config.yaml
model: "sound classifier"
train_examples: 15625
time_shift_ms: 100
n_mels: 64
input: "log_mel"
arch: "pvt"
parallel_block: false
inner_norm: false
drop_path: 0.05
depths: [3, 3, 3]
init: "trunc_normal_002"
optimizer: "adamw"
lr: 0.0017
grad_clip: 0.5
epochs: 149.1
Rows from block 5 of a small sound classifier, named by matrix and row number. Rows with one number belong to one neuron. Each number is 200 + 20 x the weight over its row's rms, rounded and kept within 0 to 999. All counts start at 0.
Before each neuron's rows are labels from the 100 clips, of 14848, where the neuron reaches its highest value: "band" is the frequency band that holds the peak; "top examples" is what is common among them. Only what is clearly more common there than usual is listed. The data: read English sentences (LibriTTS-R).
# fc1: MLP up (model.blocks.5.mlp.fc1.weight, 384x128), inputs 64-127
# fc2: MLP down (model.blocks.5.mlp.fc2.weight, 128x384, transposed), outputs 64-127

band: 0 to 250 Hz; 500 to 1000 Hz
top examples: voice: male
fc1.93,171,187,186,226,200,162,235,200,200,200,200,200,200,200,200,200,221,200,200,230,196,200,200,200,200,200,200,200,200,200,194,200,171,225,200,200,200,200,223,198,200,168,200,218,200,178,191,169,200,200,250,201,195,200,229,200,230,200,195,200,201,200,205,227
fc2.93,200,184,206,182,200,138,200,240,186,200,200,192,200,210,185,218,155,200,200,200,226,200,197,180,200,200,191,217,200,200,200,218,200,186,189,200,205,157,181,213,176,200,198,203,232,192,200,205,200,179,200,242,199,203,200,223,182,200,214,190,202,200,191,190

band: 250 to 500 Hz
top examples: voice: male
fc1.253,174,200,200,148,200,198,177,200,200,200,200,200,200,213,200,221,200,200,204,200,200,200,200,200,200,171,200,200,200,200,200,230,200,200,200,200,200,200,206,168,225,224,200,200,200,194,200,200,227,195,231,200,241,200,157,200,194,200,200,200,200,184,200,192
fc2.253,200,197,200,214,200,151,200,217,151,200,200,162,200,227,210,189,167,200,170,188,217,200,211,164,200,200,200,200,185,200,170,200,200,171,226,200,200,200,235,200,257,231,194,234,194,212,200,216,220,208,157,200,287,199,209,200,200,200,203,213,189,231,190,200

band: 0 to 250 Hz
top examples: voice: male
fc1.354,197,209,182,200,206,164,216,192,200,188,175,205,191,186,200,200,234,200,203,238,183,204,200,180,206,200,200,192,208,200,200,213,176,200,200,148,188,200,237,227,200,200,223,200,200,200,200,169,229,210,200,200,213,200,231,184,200,200,180,207,231,210,218,243
fc2.354,203,188,200,200,229,142,200,267,200,200,200,200,176,200,200,216,156,181,200,186,224,186,200,200,200,200,200,200,200,218,200,200,204,194,166,200,230,174,200,188,200,200,198,185,219,200,199,239,219,170,200,226,162,232,198,230,195,200,200,212,190,200,181,184

band: 500 to 1000 Hz
top examples: voice: male
fc1.21,168,191,201,234,195,188,228,200,200,175,184,215,179,165,217,166,229,200,217,230,194,200,195,195,200,241,214,200,200,200,196,221,200,185,200,161,174,185,228,230,224,184,219,214,190,209,188,188,203,213,204,207,180,212,246,200,227,164,200,214,238,200,216,233
fc2.21,202,202,198,200,207,200,165,219,226,200,239,210,230,248,203,214,195,200,178,174,210,200,179,180,224,187,181,212,201,219,208,200,200,182,244,208,226,215,179,183,188,194,206,200,209,189,169,202,200,184,200,200,219,200,187,248,207,201,214,254,179,211,181,170

band: 2000 to 4000 Hz
top examples: voice: male
fc1.2,161,186,187,232,177,245,223,200,216,200,200,212,200,182,200,191,197,200,216,178,202,225,217,200,200,235,200,189,177,240,200,200,193,202,185,173,195,200,214,200,241,188,200,189,181,192,186,227,147,200,229,236,145,217,245,200,200,172,200,229,195,207,200,193
fc2.2,204,200,185,191,200,235,200,200,200,200,216,198,200,236,216,200,200,200,185,200,200,191,185,199,208,200,198,200,182,200,224,200,192,218,227,216,207,203,199,200,180,201,218,236,200,200,195,183,200,183,161,200,243,197,184,221,217,200,200,200,191,200,200,200

band: 250 to 500 Hz
top examples: voice: male
fc1.214,198,201,191,228,200,200,226,172,200,192,176,199,201,204,201,203,200,200,195,249,200,192,201,200,210,221,200,200,200,211,200,189,183,200,200,153,196,200,247,217,187,166,207,200,200,207,201,174,211,218,229,206,185,186,241,200,200,200,194,208,200,200,227,227
fc2.214,200,200,156,200,177,278,200,141,231,207,172,200,220,200,200,200,200,200,200,186,184,200,200,234,185,199,197,182,200,200,196,190,186,210,203,200,170,200,245,196,203,200,212,195,200,200,211,165,200,232,200,184,212,176,200,169,200,200,174,197,200,200,221,220

band: 0 to 250 Hz
top examples: voice: male
fc1.304,199,186,211,180,196,200,200,206,210,200,206,201,209,200,200,200,174,200,193,160,207,193,200,236,200,174,203,200,197,200,176,200,227,200,201,247,212,221,170,169,200,200,174,189,200,196,200,228,194,200,200,174,185,200,169,200,162,212,210,200,173,186,193,176
fc2.304,179,200,200,200,223,200,196,257,229,204,212,207,180,210,187,199,143,178,205,182,229,200,204,200,217,189,195,208,220,233,200,200,228,194,182,204,226,179,200,185,200,200,200,196,210,211,200,243,206,200,218,222,162,212,195,225,176,200,200,218,185,213,192,181

band: 250 to 500 Hz
top examples: voice: male
fc1.251,200,206,169,216,192,231,221,177,188,190,168,169,197,193,168,182,200,205,205,216,213,206,227,240,200,190,213,212,213,162,209,174,224,195,201,237,172,213,234,225,184,215,178,200,172,194,225,201,179,232,199,181,201,184,192,181,186,203,184,157,191,174,224,208
fc2.251,200,217,223,182,216,200,171,223,199,200,242,216,200,240,210,226,221,196,195,173,180,197,184,161,200,200,182,200,175,219,210,206,182,204,234,210,200,214,143,179,180,204,217,176,213,201,171,178,187,172,214,204,215,205,188,224,208,209,207,200,186,220,177,175

band: 500 to 1000 Hz
top examples: voice: female
fc1.94,200,200,175,200,204,200,226,164,200,199,200,172,180,219,200,209,200,200,225,262,203,181,200,200,200,247,200,197,200,200,200,200,200,219,206,183,200,200,240,235,200,181,200,200,200,200,181,176,200,190,200,243,232,200,228,217,200,200,191,200,200,200,211,212
fc2.94,200,210,200,216,200,250,200,204,200,200,186,200,200,184,213,200,225,197,223,222,170,201,205,200,200,200,200,200,200,200,200,200,196,222,200,191,191,195,199,210,167,200,219,197,200,200,200,180,146,214,200,200,177,238,223,171,200,186,187,177,223,200,194,200

band: 0 to 250 Hz
top examples: voice: male
fc1.23,200,200,174,205,207,200,216,173,200,200,185,200,200,198,200,210,202,200,204,249,200,200,205,200,210,221,200,200,200,221,208,200,185,198,198,157,205,200,239,208,200,174,217,213,203,191,192,176,201,200,200,219,224,200,237,196,230,200,189,200,200,200,219,226
fc2.23,200,175,222,180,220,138,200,232,200,200,222,207,192,218,200,210,146,193,182,200,233,193,182,176,219,200,200,213,229,200,200,200,216,187,200,196,226,168,200,200,200,200,200,187,200,200,200,242,200,200,200,200,177,209,176,253,182,225,241,225,200,219,200,200

band: 500 to 1000 Hz
top examples: voice: male
fc1.381,174,163,197,200,200,231,216,156,219,200,200,229,176,214,198,183,199,200,200,183,203,213,200,229,189,218,200,200,207,225,139,200,212,204,179,173,200,200,200,177,231,199,189,184,200,201,199,226,200,200,240,192,159,206,240,190,200,200,221,223,188,200,201,200
fc2.381,200,195,200,200,186,213,213,189,183,200,212,200,200,200,237,200,220,200,200,200,200,200,200,200,206,200,200,200,182,200,221,200,196,200,209,200,200,211,201,200,199,206,203,215,183,200,188,177,229,179,195,173,205,200,207,190,216,200,200,200,200,200,207,200

band: 500 to 1000 Hz
top examples: voice: female
fc1.173,231,200,218,185,200,175,186,185,192,228,200,171,200,221,184,220,184,193,200,200,223,175,214,200,200,165,191,200,247,184,200,168,228,200,223,222,200,217,200,200,185,200,171,200,200,200,222,200,197,210,222,188,220,200,170,200,156,226,197,178,182,200,188,181
fc2.173,200,200,205,215,188,231,200,200,186,187,213,201,225,231,200,191,235,200,181,186,200,206,177,192,216,189,199,224,202,179,223,200,209,200,261,221,184,210,163,203,207,228,200,205,200,197,199,177,187,200,200,176,250,200,192,208,193,200,196,200,225,200,191,190

band: 500 to 1000 Hz
top examples: voice: male
fc1.195,225,200,200,223,188,191,200,245,221,200,200,200,200,201,200,242,200,184,200,198,177,200,190,200,200,200,200,208,210,200,200,200,200,266,200,200,215,183,148,200,130,200,210,200,232,172,227,200,166,200,200,200,230,200,195,214,200,200,198,200,213,200,200,219
fc2.195,200,200,200,193,210,143,200,200,200,200,217,200,200,200,202,200,200,186,180,200,200,200,155,200,235,210,190,200,180,206,200,200,200,209,215,211,200,203,164,248,163,200,200,211,200,196,200,200,200,200,200,195,200,225,201,217,200,218,198,190,200,200,224,210

band: 1000 to 2000 Hz
top examples: voice: male
fc1.370,183,200,219,200,209,174,200,200,252,200,217,200,200,200,200,200,200,230,200,145,200,200,200,170,200,200,200,200,200,200,254,200,200,200,150,200,200,200,200,200,232,165,200,200,200,200,200,200,200,200,200,209,161,200,200,200,200,204,200,214,200,200,215,218
fc2.370,200,200,186,200,200,200,200,194,200,200,200,200,200,204,200,200,197,200,172,200,200,200,200,187,200,200,200,200,208,172,213,200,200,175,200,200,200,200,200,200,187,212,200,202,200,188,187,200,239,200,200,200,200,200,200,200,200,200,200,200,195,200,200,186

band: 1000 to 2000 Hz
top examples: voice: male
fc1.305,200,210,212,172,200,231,168,200,108,200,218,182,200,185,203,200,187,200,200,158,200,200,200,192,200,200,200,221,148,200,215,200,233,200,200,236,197,200,178,207,200,233,189,180,200,200,200,200,200,164,131,224,225,232,200,210,200,200,193,200,194,200,200,200
fc2.305,182,200,175,205,200,243,229,164,209,214,193,200,226,200,196,183,227,200,200,200,204,200,200,219,200,200,200,186,200,237,200,197,204,189,214,200,206,200,238,200,200,200,200,200,178,200,186,200,200,224,200,200,200,188,200,166,214,200,187,207,200,200,222,200

band: 500 to 1000 Hz
top examples: voice: female
fc1.52,168,186,200,200,196,190,222,216,194,200,200,189,200,195,200,160,200,192,200,215,203,199,218,215,226,202,200,200,216,200,195,180,230,157,209,200,164,200,224,200,224,200,187,222,174,200,182,231,225,236,200,229,200,200,200,167,176,200,200,187,228,202,206,200
fc2.52,200,200,245,212,182,200,200,187,200,188,201,231,177,200,239,194,224,202,200,218,210,200,200,200,217,200,200,194,200,166,200,203,200,146,241,188,182,211,162,200,200,208,200,240,200,198,200,224,206,205,225,167,188,233,215,172,195,194,200,214,200,184,200,200

band: 500 to 1000 Hz; 250 to 500 Hz
top examples: voice: female
fc1.89,232,196,200,200,200,200,200,226,197,200,200,228,176,200,217,170,243,200,200,200,200,200,157,200,183,246,200,207,188,200,200,200,200,200,204,159,200,200,200,200,200,200,200,200,201,191,189,185,223,196,200,200,239,203,225,200,225,200,205,237,200,200,200,200
fc2.89,196,200,200,192,200,203,200,200,201,187,208,200,223,200,200,204,217,198,179,200,200,200,206,200,214,192,200,200,200,183,205,200,190,197,278,200,200,216,186,200,209,200,204,192,188,169,174,176,238,187,190,215,240,200,200,200,200,192,200,227,224,200,202,200

band: 1000 to 2000 Hz; 500 to 1000 Hz
top examples: voice: female
fc1.15,160,159,205,200,200,195,228,213,195,200,201,243,160,191,214,183,198,191,237,191,182,199,200,198,214,229,209,203,163,229,185,219,203,195,193,200,208,195,193,200,227,213,227,200,190,214,159,212,213,188,219,195,179,222,227,182,230,166,222,200,204,191,198,208
fc2.15,202,191,200,209,188,180,238,191,184,204,179,195,200,179,179,185,200,189,219,196,204,200,229,220,189,208,210,189,215,186,185,164,228,171,166,196,194,217,207,200,207,215,175,176,177,209,207,226,234,221,232,166,176,198,219,158,186,208,193,174,200,182,205,200

band: 500 to 1000 Hz
top examples: voice: male
fc1.374,200,200,200,167,221,200,211,181,172,200,200,200,191,185,174,169,195,200,228,179,216,200,200,214,200,200,200,182,175,236,212,200,200,156,189,205,211,223,233,200,241,200,192,193,161,227,173,206,235,177,200,200,183,180,210,186,231,218,193,191,164,204,200,179
fc2.374,200,195,200,195,200,115,187,193,200,204,217,214,181,199,200,225,192,200,187,245,194,184,169,200,228,228,196,184,204,200,209,200,200,237,199,178,200,200,180,200,182,196,200,202,199,200,169,175,200,168,176,212,266,200,199,215,200,212,197,200,200,200,213,196

band: 1000 to 2000 Hz
top examples: voice: male
fc1.245,200,207,200,219,212,202,192,209,252,190,172,211,204,166,207,188,205,222,176,208,200,214,187,226,163,182,238,200,242,162,170,209,174,207,178,200,170,168,207,191,191,180,198,200,231,192,236,219,211,235,207,200,193,186,195,215,161,200,191,204,226,186,216,230
fc2.245,200,195,222,183,200,143,190,195,200,194,196,209,198,185,213,200,181,225,176,224,223,209,179,200,210,190,235,191,233,195,161,200,181,201,221,183,193,173,195,207,229,204,200,216,213,200,200,207,244,201,169,190,234,208,179,200,191,216,202,196,210,189,225,224

band: 1000 to 2000 Hz; 500 to 1000 Hz
top examples: voice: female
fc1.98,230,213,209,167,226,200,178,200,200,231,192,166,233,244,190,222,173,200,176,186,208,176,200,200,201,157,200,200,200,187,191,175,210,220,200,235,207,209,184,168,200,215,176,200,200,199,225,211,196,215,197,181,220,200,151,200,156,236,190,200,171,213,198,186
fc2.98,200,200,213,194,195,184,225,200,194,215,185,197,163,151,195,191,200,196,227,210,205,200,217,217,180,227,207,200,212,195,179,208,215,200,123,177,195,188,215,200,189,200,198,180,200,210,220,216,198,212,205,210,200,200,227,181,200,210,200,173,203,200,200,217

band: 250 to 500 Hz; 500 to 1000 Hz
top examples: voice: male
fc1.343,200,200,217,200,200,200,182,200,230,187,230,200,200,166,200,200,200,200,175,145,200,200,200,200,200,200,200,212,200,200,186,200,200,144,200,224,200,200,166,172,200,200,200,200,241,200,200,217,200,200,200,200,200,219,189,200,138,200,204,200,200,200,200,200
fc2.343,180,174,200,206,200,132,200,204,190,195,200,200,184,200,200,200,158,196,173,200,246,196,200,200,200,200,200,200,200,233,200,200,211,189,200,208,200,188,189,195,200,196,177,200,200,189,191,195,267,200,175,218,230,200,176,200,200,200,203,200,200,210,200,183

band: 500 to 1000 Hz
top examples: voice: female
fc1.285,233,200,237,200,214,200,204,213,150,224,200,188,204,200,200,233,171,200,228,200,170,165,215,172,200,199,180,200,160,193,227,178,226,209,178,229,200,231,200,200,168,200,200,200,200,203,210,200,154,200,200,203,200,202,176,200,185,200,200,165,172,200,168,172
fc2.285,191,200,193,200,200,210,200,192,188,207,198,200,200,227,199,200,200,200,200,165,200,205,206,200,222,200,200,203,212,200,213,200,200,200,233,185,176,222,186,189,238,235,200,177,188,200,200,184,200,236,200,155,255,183,240,163,194,200,200,217,200,200,200,200

band: 2000 to 4000 Hz; 1000 to 2000 Hz
top examples: voice: male
fc1.76,191,206,187,222,215,200,200,180,233,200,173,211,200,190,199,200,246,200,199,237,200,199,206,200,200,200,200,200,203,204,200,200,185,196,200,156,183,187,237,216,207,186,222,205,215,213,200,158,267,200,200,200,209,194,235,200,200,200,200,200,217,205,224,240
fc2.76,200,215,168,217,169,268,200,157,203,197,183,173,226,221,185,173,229,201,200,200,181,211,200,228,205,210,200,195,200,210,190,178,210,203,242,200,176,244,217,203,229,224,197,193,200,200,200,179,154,233,200,200,233,163,200,200,200,191,167,199,199,192,200,200

band: 0 to 250 Hz; 250 to 500 Hz
top examples: voice: male
fc1.375,200,215,200,200,200,206,200,138,200,200,200,167,216,158,200,200,221,200,226,200,217,200,200,218,200,216,200,176,190,217,210,192,180,168,200,200,200,200,200,210,278,193,200,200,176,200,188,170,197,245,200,200,200,200,200,145,202,200,169,200,223,203,213,200
fc2.375,200,200,200,200,200,233,204,222,193,200,198,200,200,200,189,200,200,200,200,200,200,200,200,215,193,200,200,200,188,191,200,208,203,232,200,220,213,184,200,212,160,200,220,200,212,220,200,206,130,200,224,200,159,200,198,203,201,202,232,192,200,175,206,203

band: 1000 to 2000 Hz
top examples: voice: male
fc1.151,203,188,200,200,200,200,200,236,200,230,200,205,212,230,174,228,145,200,200,200,210,200,200,200,230,189,200,200,230,200,187,203,200,200,245,200,244,200,159,200,190,201,205,200,200,200,200,200,140,200,266,200,200,200,202,200,240,200,216,200,150,200,200,200
fc2.151,200,200,136,205,200,271,200,200,200,200,200,154,200,232,200,200,200,217,200,200,200,200,200,200,223,200,179,223,213,200,200,262,200,181,197,275,200,200,200,190,200,200,200,200,200,200,200,200,154,200,200,200,168,184,200,200,200,208,200,207,175,207,200,179

band: 500 to 1000 Hz
top examples: voice: male
fc1.378,185,200,200,200,189,220,200,147,200,227,200,200,200,204,200,179,212,228,198,192,222,200,236,205,200,185,200,158,200,200,159,198,200,163,200,200,176,210,244,165,279,200,174,200,175,204,200,200,200,227,234,208,177,200,217,168,200,200,200,200,200,203,189,182
fc2.378,219,200,200,188,213,153,195,200,161,204,200,200,155,200,200,210,200,200,200,233,181,200,177,175,217,200,200,200,162,218,225,208,200,235,200,200,214,199,190,229,167,199,200,200,200,200,200,200,202,161,156,212,250,235,200,201,253,200,219,200,187,200,218,200

band: 2000 to 4000 Hz
top examples: voice: male
fc1.116,170,174,192,193,191,200,236,227,173,189,194,208,159,200,206,164,190,169,247,198,171,178,204,210,205,242,188,219,163,192,208,202,233,190,181,214,200,231,203,228,205,217,218,200,153,238,175,216,200,185,182,195,200,205,222,187,233,184,212,189,199,194,215,198
fc2.116,223,235,215,184,224,245,158,201,216,218,200,187,236,203,218,218,207,221,179,187,188,196,190,194,160,180,194,192,200,178,188,212,154,202,217,200,186,185,200,163,181,175,210,211,229,195,228,203,168,200,206,223,207,177,179,224,193,212,175,216,207,222,184,200

band: 500 to 1000 Hz
top examples: voice: female
fc1.371,200,208,210,200,205,213,200,235,200,228,236,195,200,217,188,204,200,200,174,156,197,200,168,200,200,200,198,200,200,200,186,200,200,196,208,196,223,200,200,200,199,199,200,200,222,185,200,200,200,200,200,200,200,201,209,239,216,215,228,220,150,200,201,200
fc2.371,200,200,256,200,200,167,200,200,200,200,200,237,208,175,235,200,200,200,200,239,200,200,200,153,180,199,200,187,200,188,215,200,218,206,228,200,200,193,152,200,196,200,199,204,221,172,208,199,178,187,200,186,200,244,200,200,200,202,231,212,229,198,187,211

band: 1000 to 2000 Hz
top examples: voice: male
fc1.16,216,214,189,197,192,220,202,163,175,206,164,208,214,200,191,200,239,241,192,229,152,213,200,214,162,200,238,179,183,180,200,202,181,248,241,201,200,177,200,195,200,232,211,200,200,200,222,178,174,222,207,178,220,200,187,182,200,200,182,172,200,175,210,232
fc2.16,197,187,224,175,200,147,167,217,173,205,209,206,200,181,207,206,200,191,200,221,233,196,195,186,200,205,200,200,212,191,186,189,210,167,209,172,202,192,200,190,213,222,191,150,200,207,191,197,275,200,200,196,232,214,205,200,200,221,200,191,200,207,200,202

band: 1000 to 2000 Hz
top examples: voice: male
fc1.78,178,219,200,196,200,164,175,223,234,200,200,182,200,187,200,200,207,200,200,200,224,200,200,200,200,160,200,200,237,183,200,211,192,155,200,217,183,199,200,196,236,188,197,236,219,200,200,200,238,221,200,201,232,192,180,196,147,200,164,200,200,200,200,200
fc2.78,183,197,213,200,207,200,202,200,193,187,200,200,192,200,205,200,200,210,200,209,205,200,215,210,202,186,197,200,200,200,200,200,200,160,224,220,200,198,200,200,239,204,205,200,202,212,200,218,235,187,200,192,200,200,213,200,200,190,212,200,199,192,209,200

band: 500 to 1000 Hz
top examples: voice: male
fc1.211,200,216,168,212,179,219,200,182,177,185,165,196,200,181,184,199,222,230,194,236,181,218,213,222,179,200,239,210,210,148,189,200,195,240,238,200,162,174,216,225,184,227,213,190,196,179,226,174,191,209,179,181,218,209,192,190,209,189,188,169,225,166,217,231
fc2.211,236,222,204,162,240,205,171,215,209,239,218,200,200,219,195,244,185,204,186,181,187,185,193,186,179,179,190,168,189,210,219,217,183,233,210,228,232,196,160,171,191,200,207,230,224,200,208,210,182,167,234,207,194,199,158,215,200,230,196,200,169,200,191,183

band: 0 to 250 Hz
top examples: voice: male
fc1.331,195,193,214,189,180,200,185,213,171,203,228,200,200,204,199,198,185,214,200,144,200,200,200,217,200,186,197,217,200,193,203,200,231,200,201,256,211,225,164,190,200,225,200,200,200,200,200,229,200,192,200,198,190,206,200,206,183,200,210,200,181,200,184,162
fc2.331,200,174,217,181,223,149,200,263,197,200,200,200,175,200,207,218,143,200,200,201,220,200,200,165,200,200,200,214,200,205,215,224,201,200,173,200,233,168,180,193,200,200,200,200,221,192,200,244,232,169,200,237,166,241,200,246,191,200,234,217,200,200,200,187

band: 0 to 250 Hz
top examples: voice: male
fc1.129,206,194,213,186,200,226,177,215,200,200,225,200,204,216,202,220,174,200,200,160,200,198,199,214,200,200,186,213,188,200,198,200,228,200,215,241,217,219,164,182,189,200,180,189,188,200,200,227,181,200,200,200,192,209,171,211,194,200,220,200,177,200,174,161
fc2.129,200,181,214,200,221,131,200,257,203,200,200,218,169,200,205,217,147,186,200,204,200,200,200,178,200,200,192,206,200,220,210,200,207,193,173,187,236,173,187,200,194,181,193,193,216,199,200,234,200,165,203,222,155,236,199,236,200,212,236,200,200,222,185,184