config = dict(
    arch='pvt',
    fused_qkv=False,
    inner_norm=False,
    drop_path=0.05,
    beta2=0.999,
    eps=1e-08,
    epochs=149.1,
)
Rows from block 3 of a small sound classifier, named by matrix and row number. Rows with one number belong to one neuron. Each number is 128 + 32 x the weight over its row's rms, rounded and kept within 0 to 255. All counts start at 0. Numbers have three digits each. After the name is the row's rms in percent of the matrix's.
After each neuron's rows are labels from the 100 clips, of 14848, where the neuron reaches its highest value: "strongest on" is what is common among them. Only what is clearly more common there than usual is listed. The data: read English sentences (LibriTTS-R).
# fc1: MLP up (model.blocks.3.mlp.fc1.weight, 384x128), inputs 0-63
# fc2: MLP down (model.blocks.3.mlp.fc2.weight, 128x384, transposed), outputs 0-63

fc1.202 072:090189155110179128132128141128128128112125128128149105162128095116128176037122128083120128128102123128093094128128128182128128106128168140128128012128128150113162128153128114184137128128128105
fc2.202 085:172000109128113170128189136165142128128108187128128128087128160084187128189119115172122128128128119120152146128099135053128163128128138128177122138128128128128099167128053084088131128128128128
strongest on: voice: female

fc1.40 045:135144152030128199105156224168169128128128128128128102128128173150188128128063128036137128112128141128128128128128073128128128128128128128116080128128128128185188128095128128052152128128128067
fc2.40 053:128128092131128128128000049128128128161119128128180128148145156128128128128128128128128128137128120128062128173193128128138107128128155045128128128128128128150128098147128179128128128188128128
strongest on: voice: male

fc1.91 042:128065128128065160136163102110144141104141128128128128128170107128164128194109146157108150128128179163128093128128150048133128119097117130050119248128075128128061143138107115123153122128131106
fc2.91 048:125152128068128128114153159128124066116102128100143176109128128163129128102123137128120183128126143119069128115128128181115143128128157031128128110128195197118143128128128142116133161023116124
strongest on: voice: female

fc1.333 066:128128128065150199128128172128128109128128128216131128128077105128155166060128128149128102098128041128103204130254128128128020138128128128098096178116128128139144128211125155131149128128128107
fc2.333 063:142128119120128128132128021128116175128086167101143189128128128128155128128128164214128128128128155161105062110188128128093157128128128135128128073128092128128092128208051128128128110128128128
strongest on: voice: female

fc1.52 086:165033128135085128142123068137128143128137148087138128151147128128142102237128128161128146121162128128128127108090127031128128128125125164129128222125106111120045095128128105128128128133115142
fc2.52 077:128181128095128128117128234161128113128149071154128128199128123128104142030133113086128128143050128126128169130107128167128118085128152128123128119128088180144194128128128128101186138075128085
strongest on: voice: male

fc1.74 118:067128148128128089128158128101161123095147105128099161168128042144105136123114131153089128128128165167089058128128172128128179110112128095128128065156085070108073146165128128218128147126188126
fc2.74 134:164065124083139128128097133200123096128073153151128159095107151128128128128128131189151115106128026103128185131168135069118057128132140127231072174075140128148128122177097136077139082091080128
strongest on: voice: female

fc1.340 023:100216128122128055128041128128128128077128200128159128128128128128109205116128128035128128180128128128046128128128128128128128128128121128128174014086128128136128129206128128128128128128128128
fc2.340 016:119128128128128186128128128128128191128128128128128163128128128004128128128128128128128128128128128128226128128000128051128128128187128128079165023128130128128128128128128128106128128128128105
strongest on: voice: female

fc1.95 182:128128093140116181122175141128111139026128111145080152140172128111153186103128159162091159171098112183197148155147145101164133099128100108172174135099055113128180121128112134095172083076128076
fc2.95 164:115163184145124104115080128134128074122056163089193117128128128192135101128133135074128168148128140128055124164070107100128133164130132127129128167129195201128128128128152128128093094010135146
strongest on: voice: female

fc1.315 208:128156161128183095111083111151144082195168096086169132128070126140095045120128115123184091087128129128062096128128127158070110142157165089134064109141163148151091128138128158128095204122128174
fc2.315 179:158128131145104128042128110122112117128097169111128181150157128164156133152076196159128208158118140154105073145128107128119165158128107077128157134154128145151128128126077109123130096000115077
strongest on: voice: female

fc1.221 060:181088107128128128126132081106099128136063141128128181000128166128128128185128174152128172128171128070145128128042128092128124128128080145166128165128211170128128121128128128082076131150128128
fc2.221 068:110209153127155128128128128128128128128116081170128087128128101198049102089156128085127128128128090133095128171128128195132128128128150226108128053128136128128128128109128092128104158128128128
strongest on: voice: female

fc1.175 220:114165128171166079143128046109111117090128128112151203103163109117128192111144147119090158156128128101078128099139128171147150128118126091179177011105128101089138128216162164191107128145138110
fc2.175 225:101166160125155101147143106063156128074118131166128155128117079205128156082128129087102161163169128128086124119073128196178128146128128115075184065138162128094172153158128136161094130128141097
strongest on: voice: female

fc1.13 026:128128128128065128128222128128128161169047196128128128128128128128128100128073128068128114128128177128128128128128069128145232128128128242064128118202138128128128128028128042128078128128128128
fc2.13 028:128115172128128128117128128089128128128227154176128124128128128128128128140128128128102128128128128255128045128122128070128186128128128035128128128128128128139128128128011128128128128234168128
strongest on: voice: male

fc1.346 039:116205128065231127172115128128128128139128128131136083128069128128126128042128084115155081111128128128146128128227128174118086128133170096128103051128142128128128079169128128131137108128128139
fc2.346 053:128000128128128128040182084128121128126097128092124186125126128090155099128128137215143181144128112154115125135146145096128158128128128128128128128128175155128128171128004080128160128082128128
strongest on: voice: female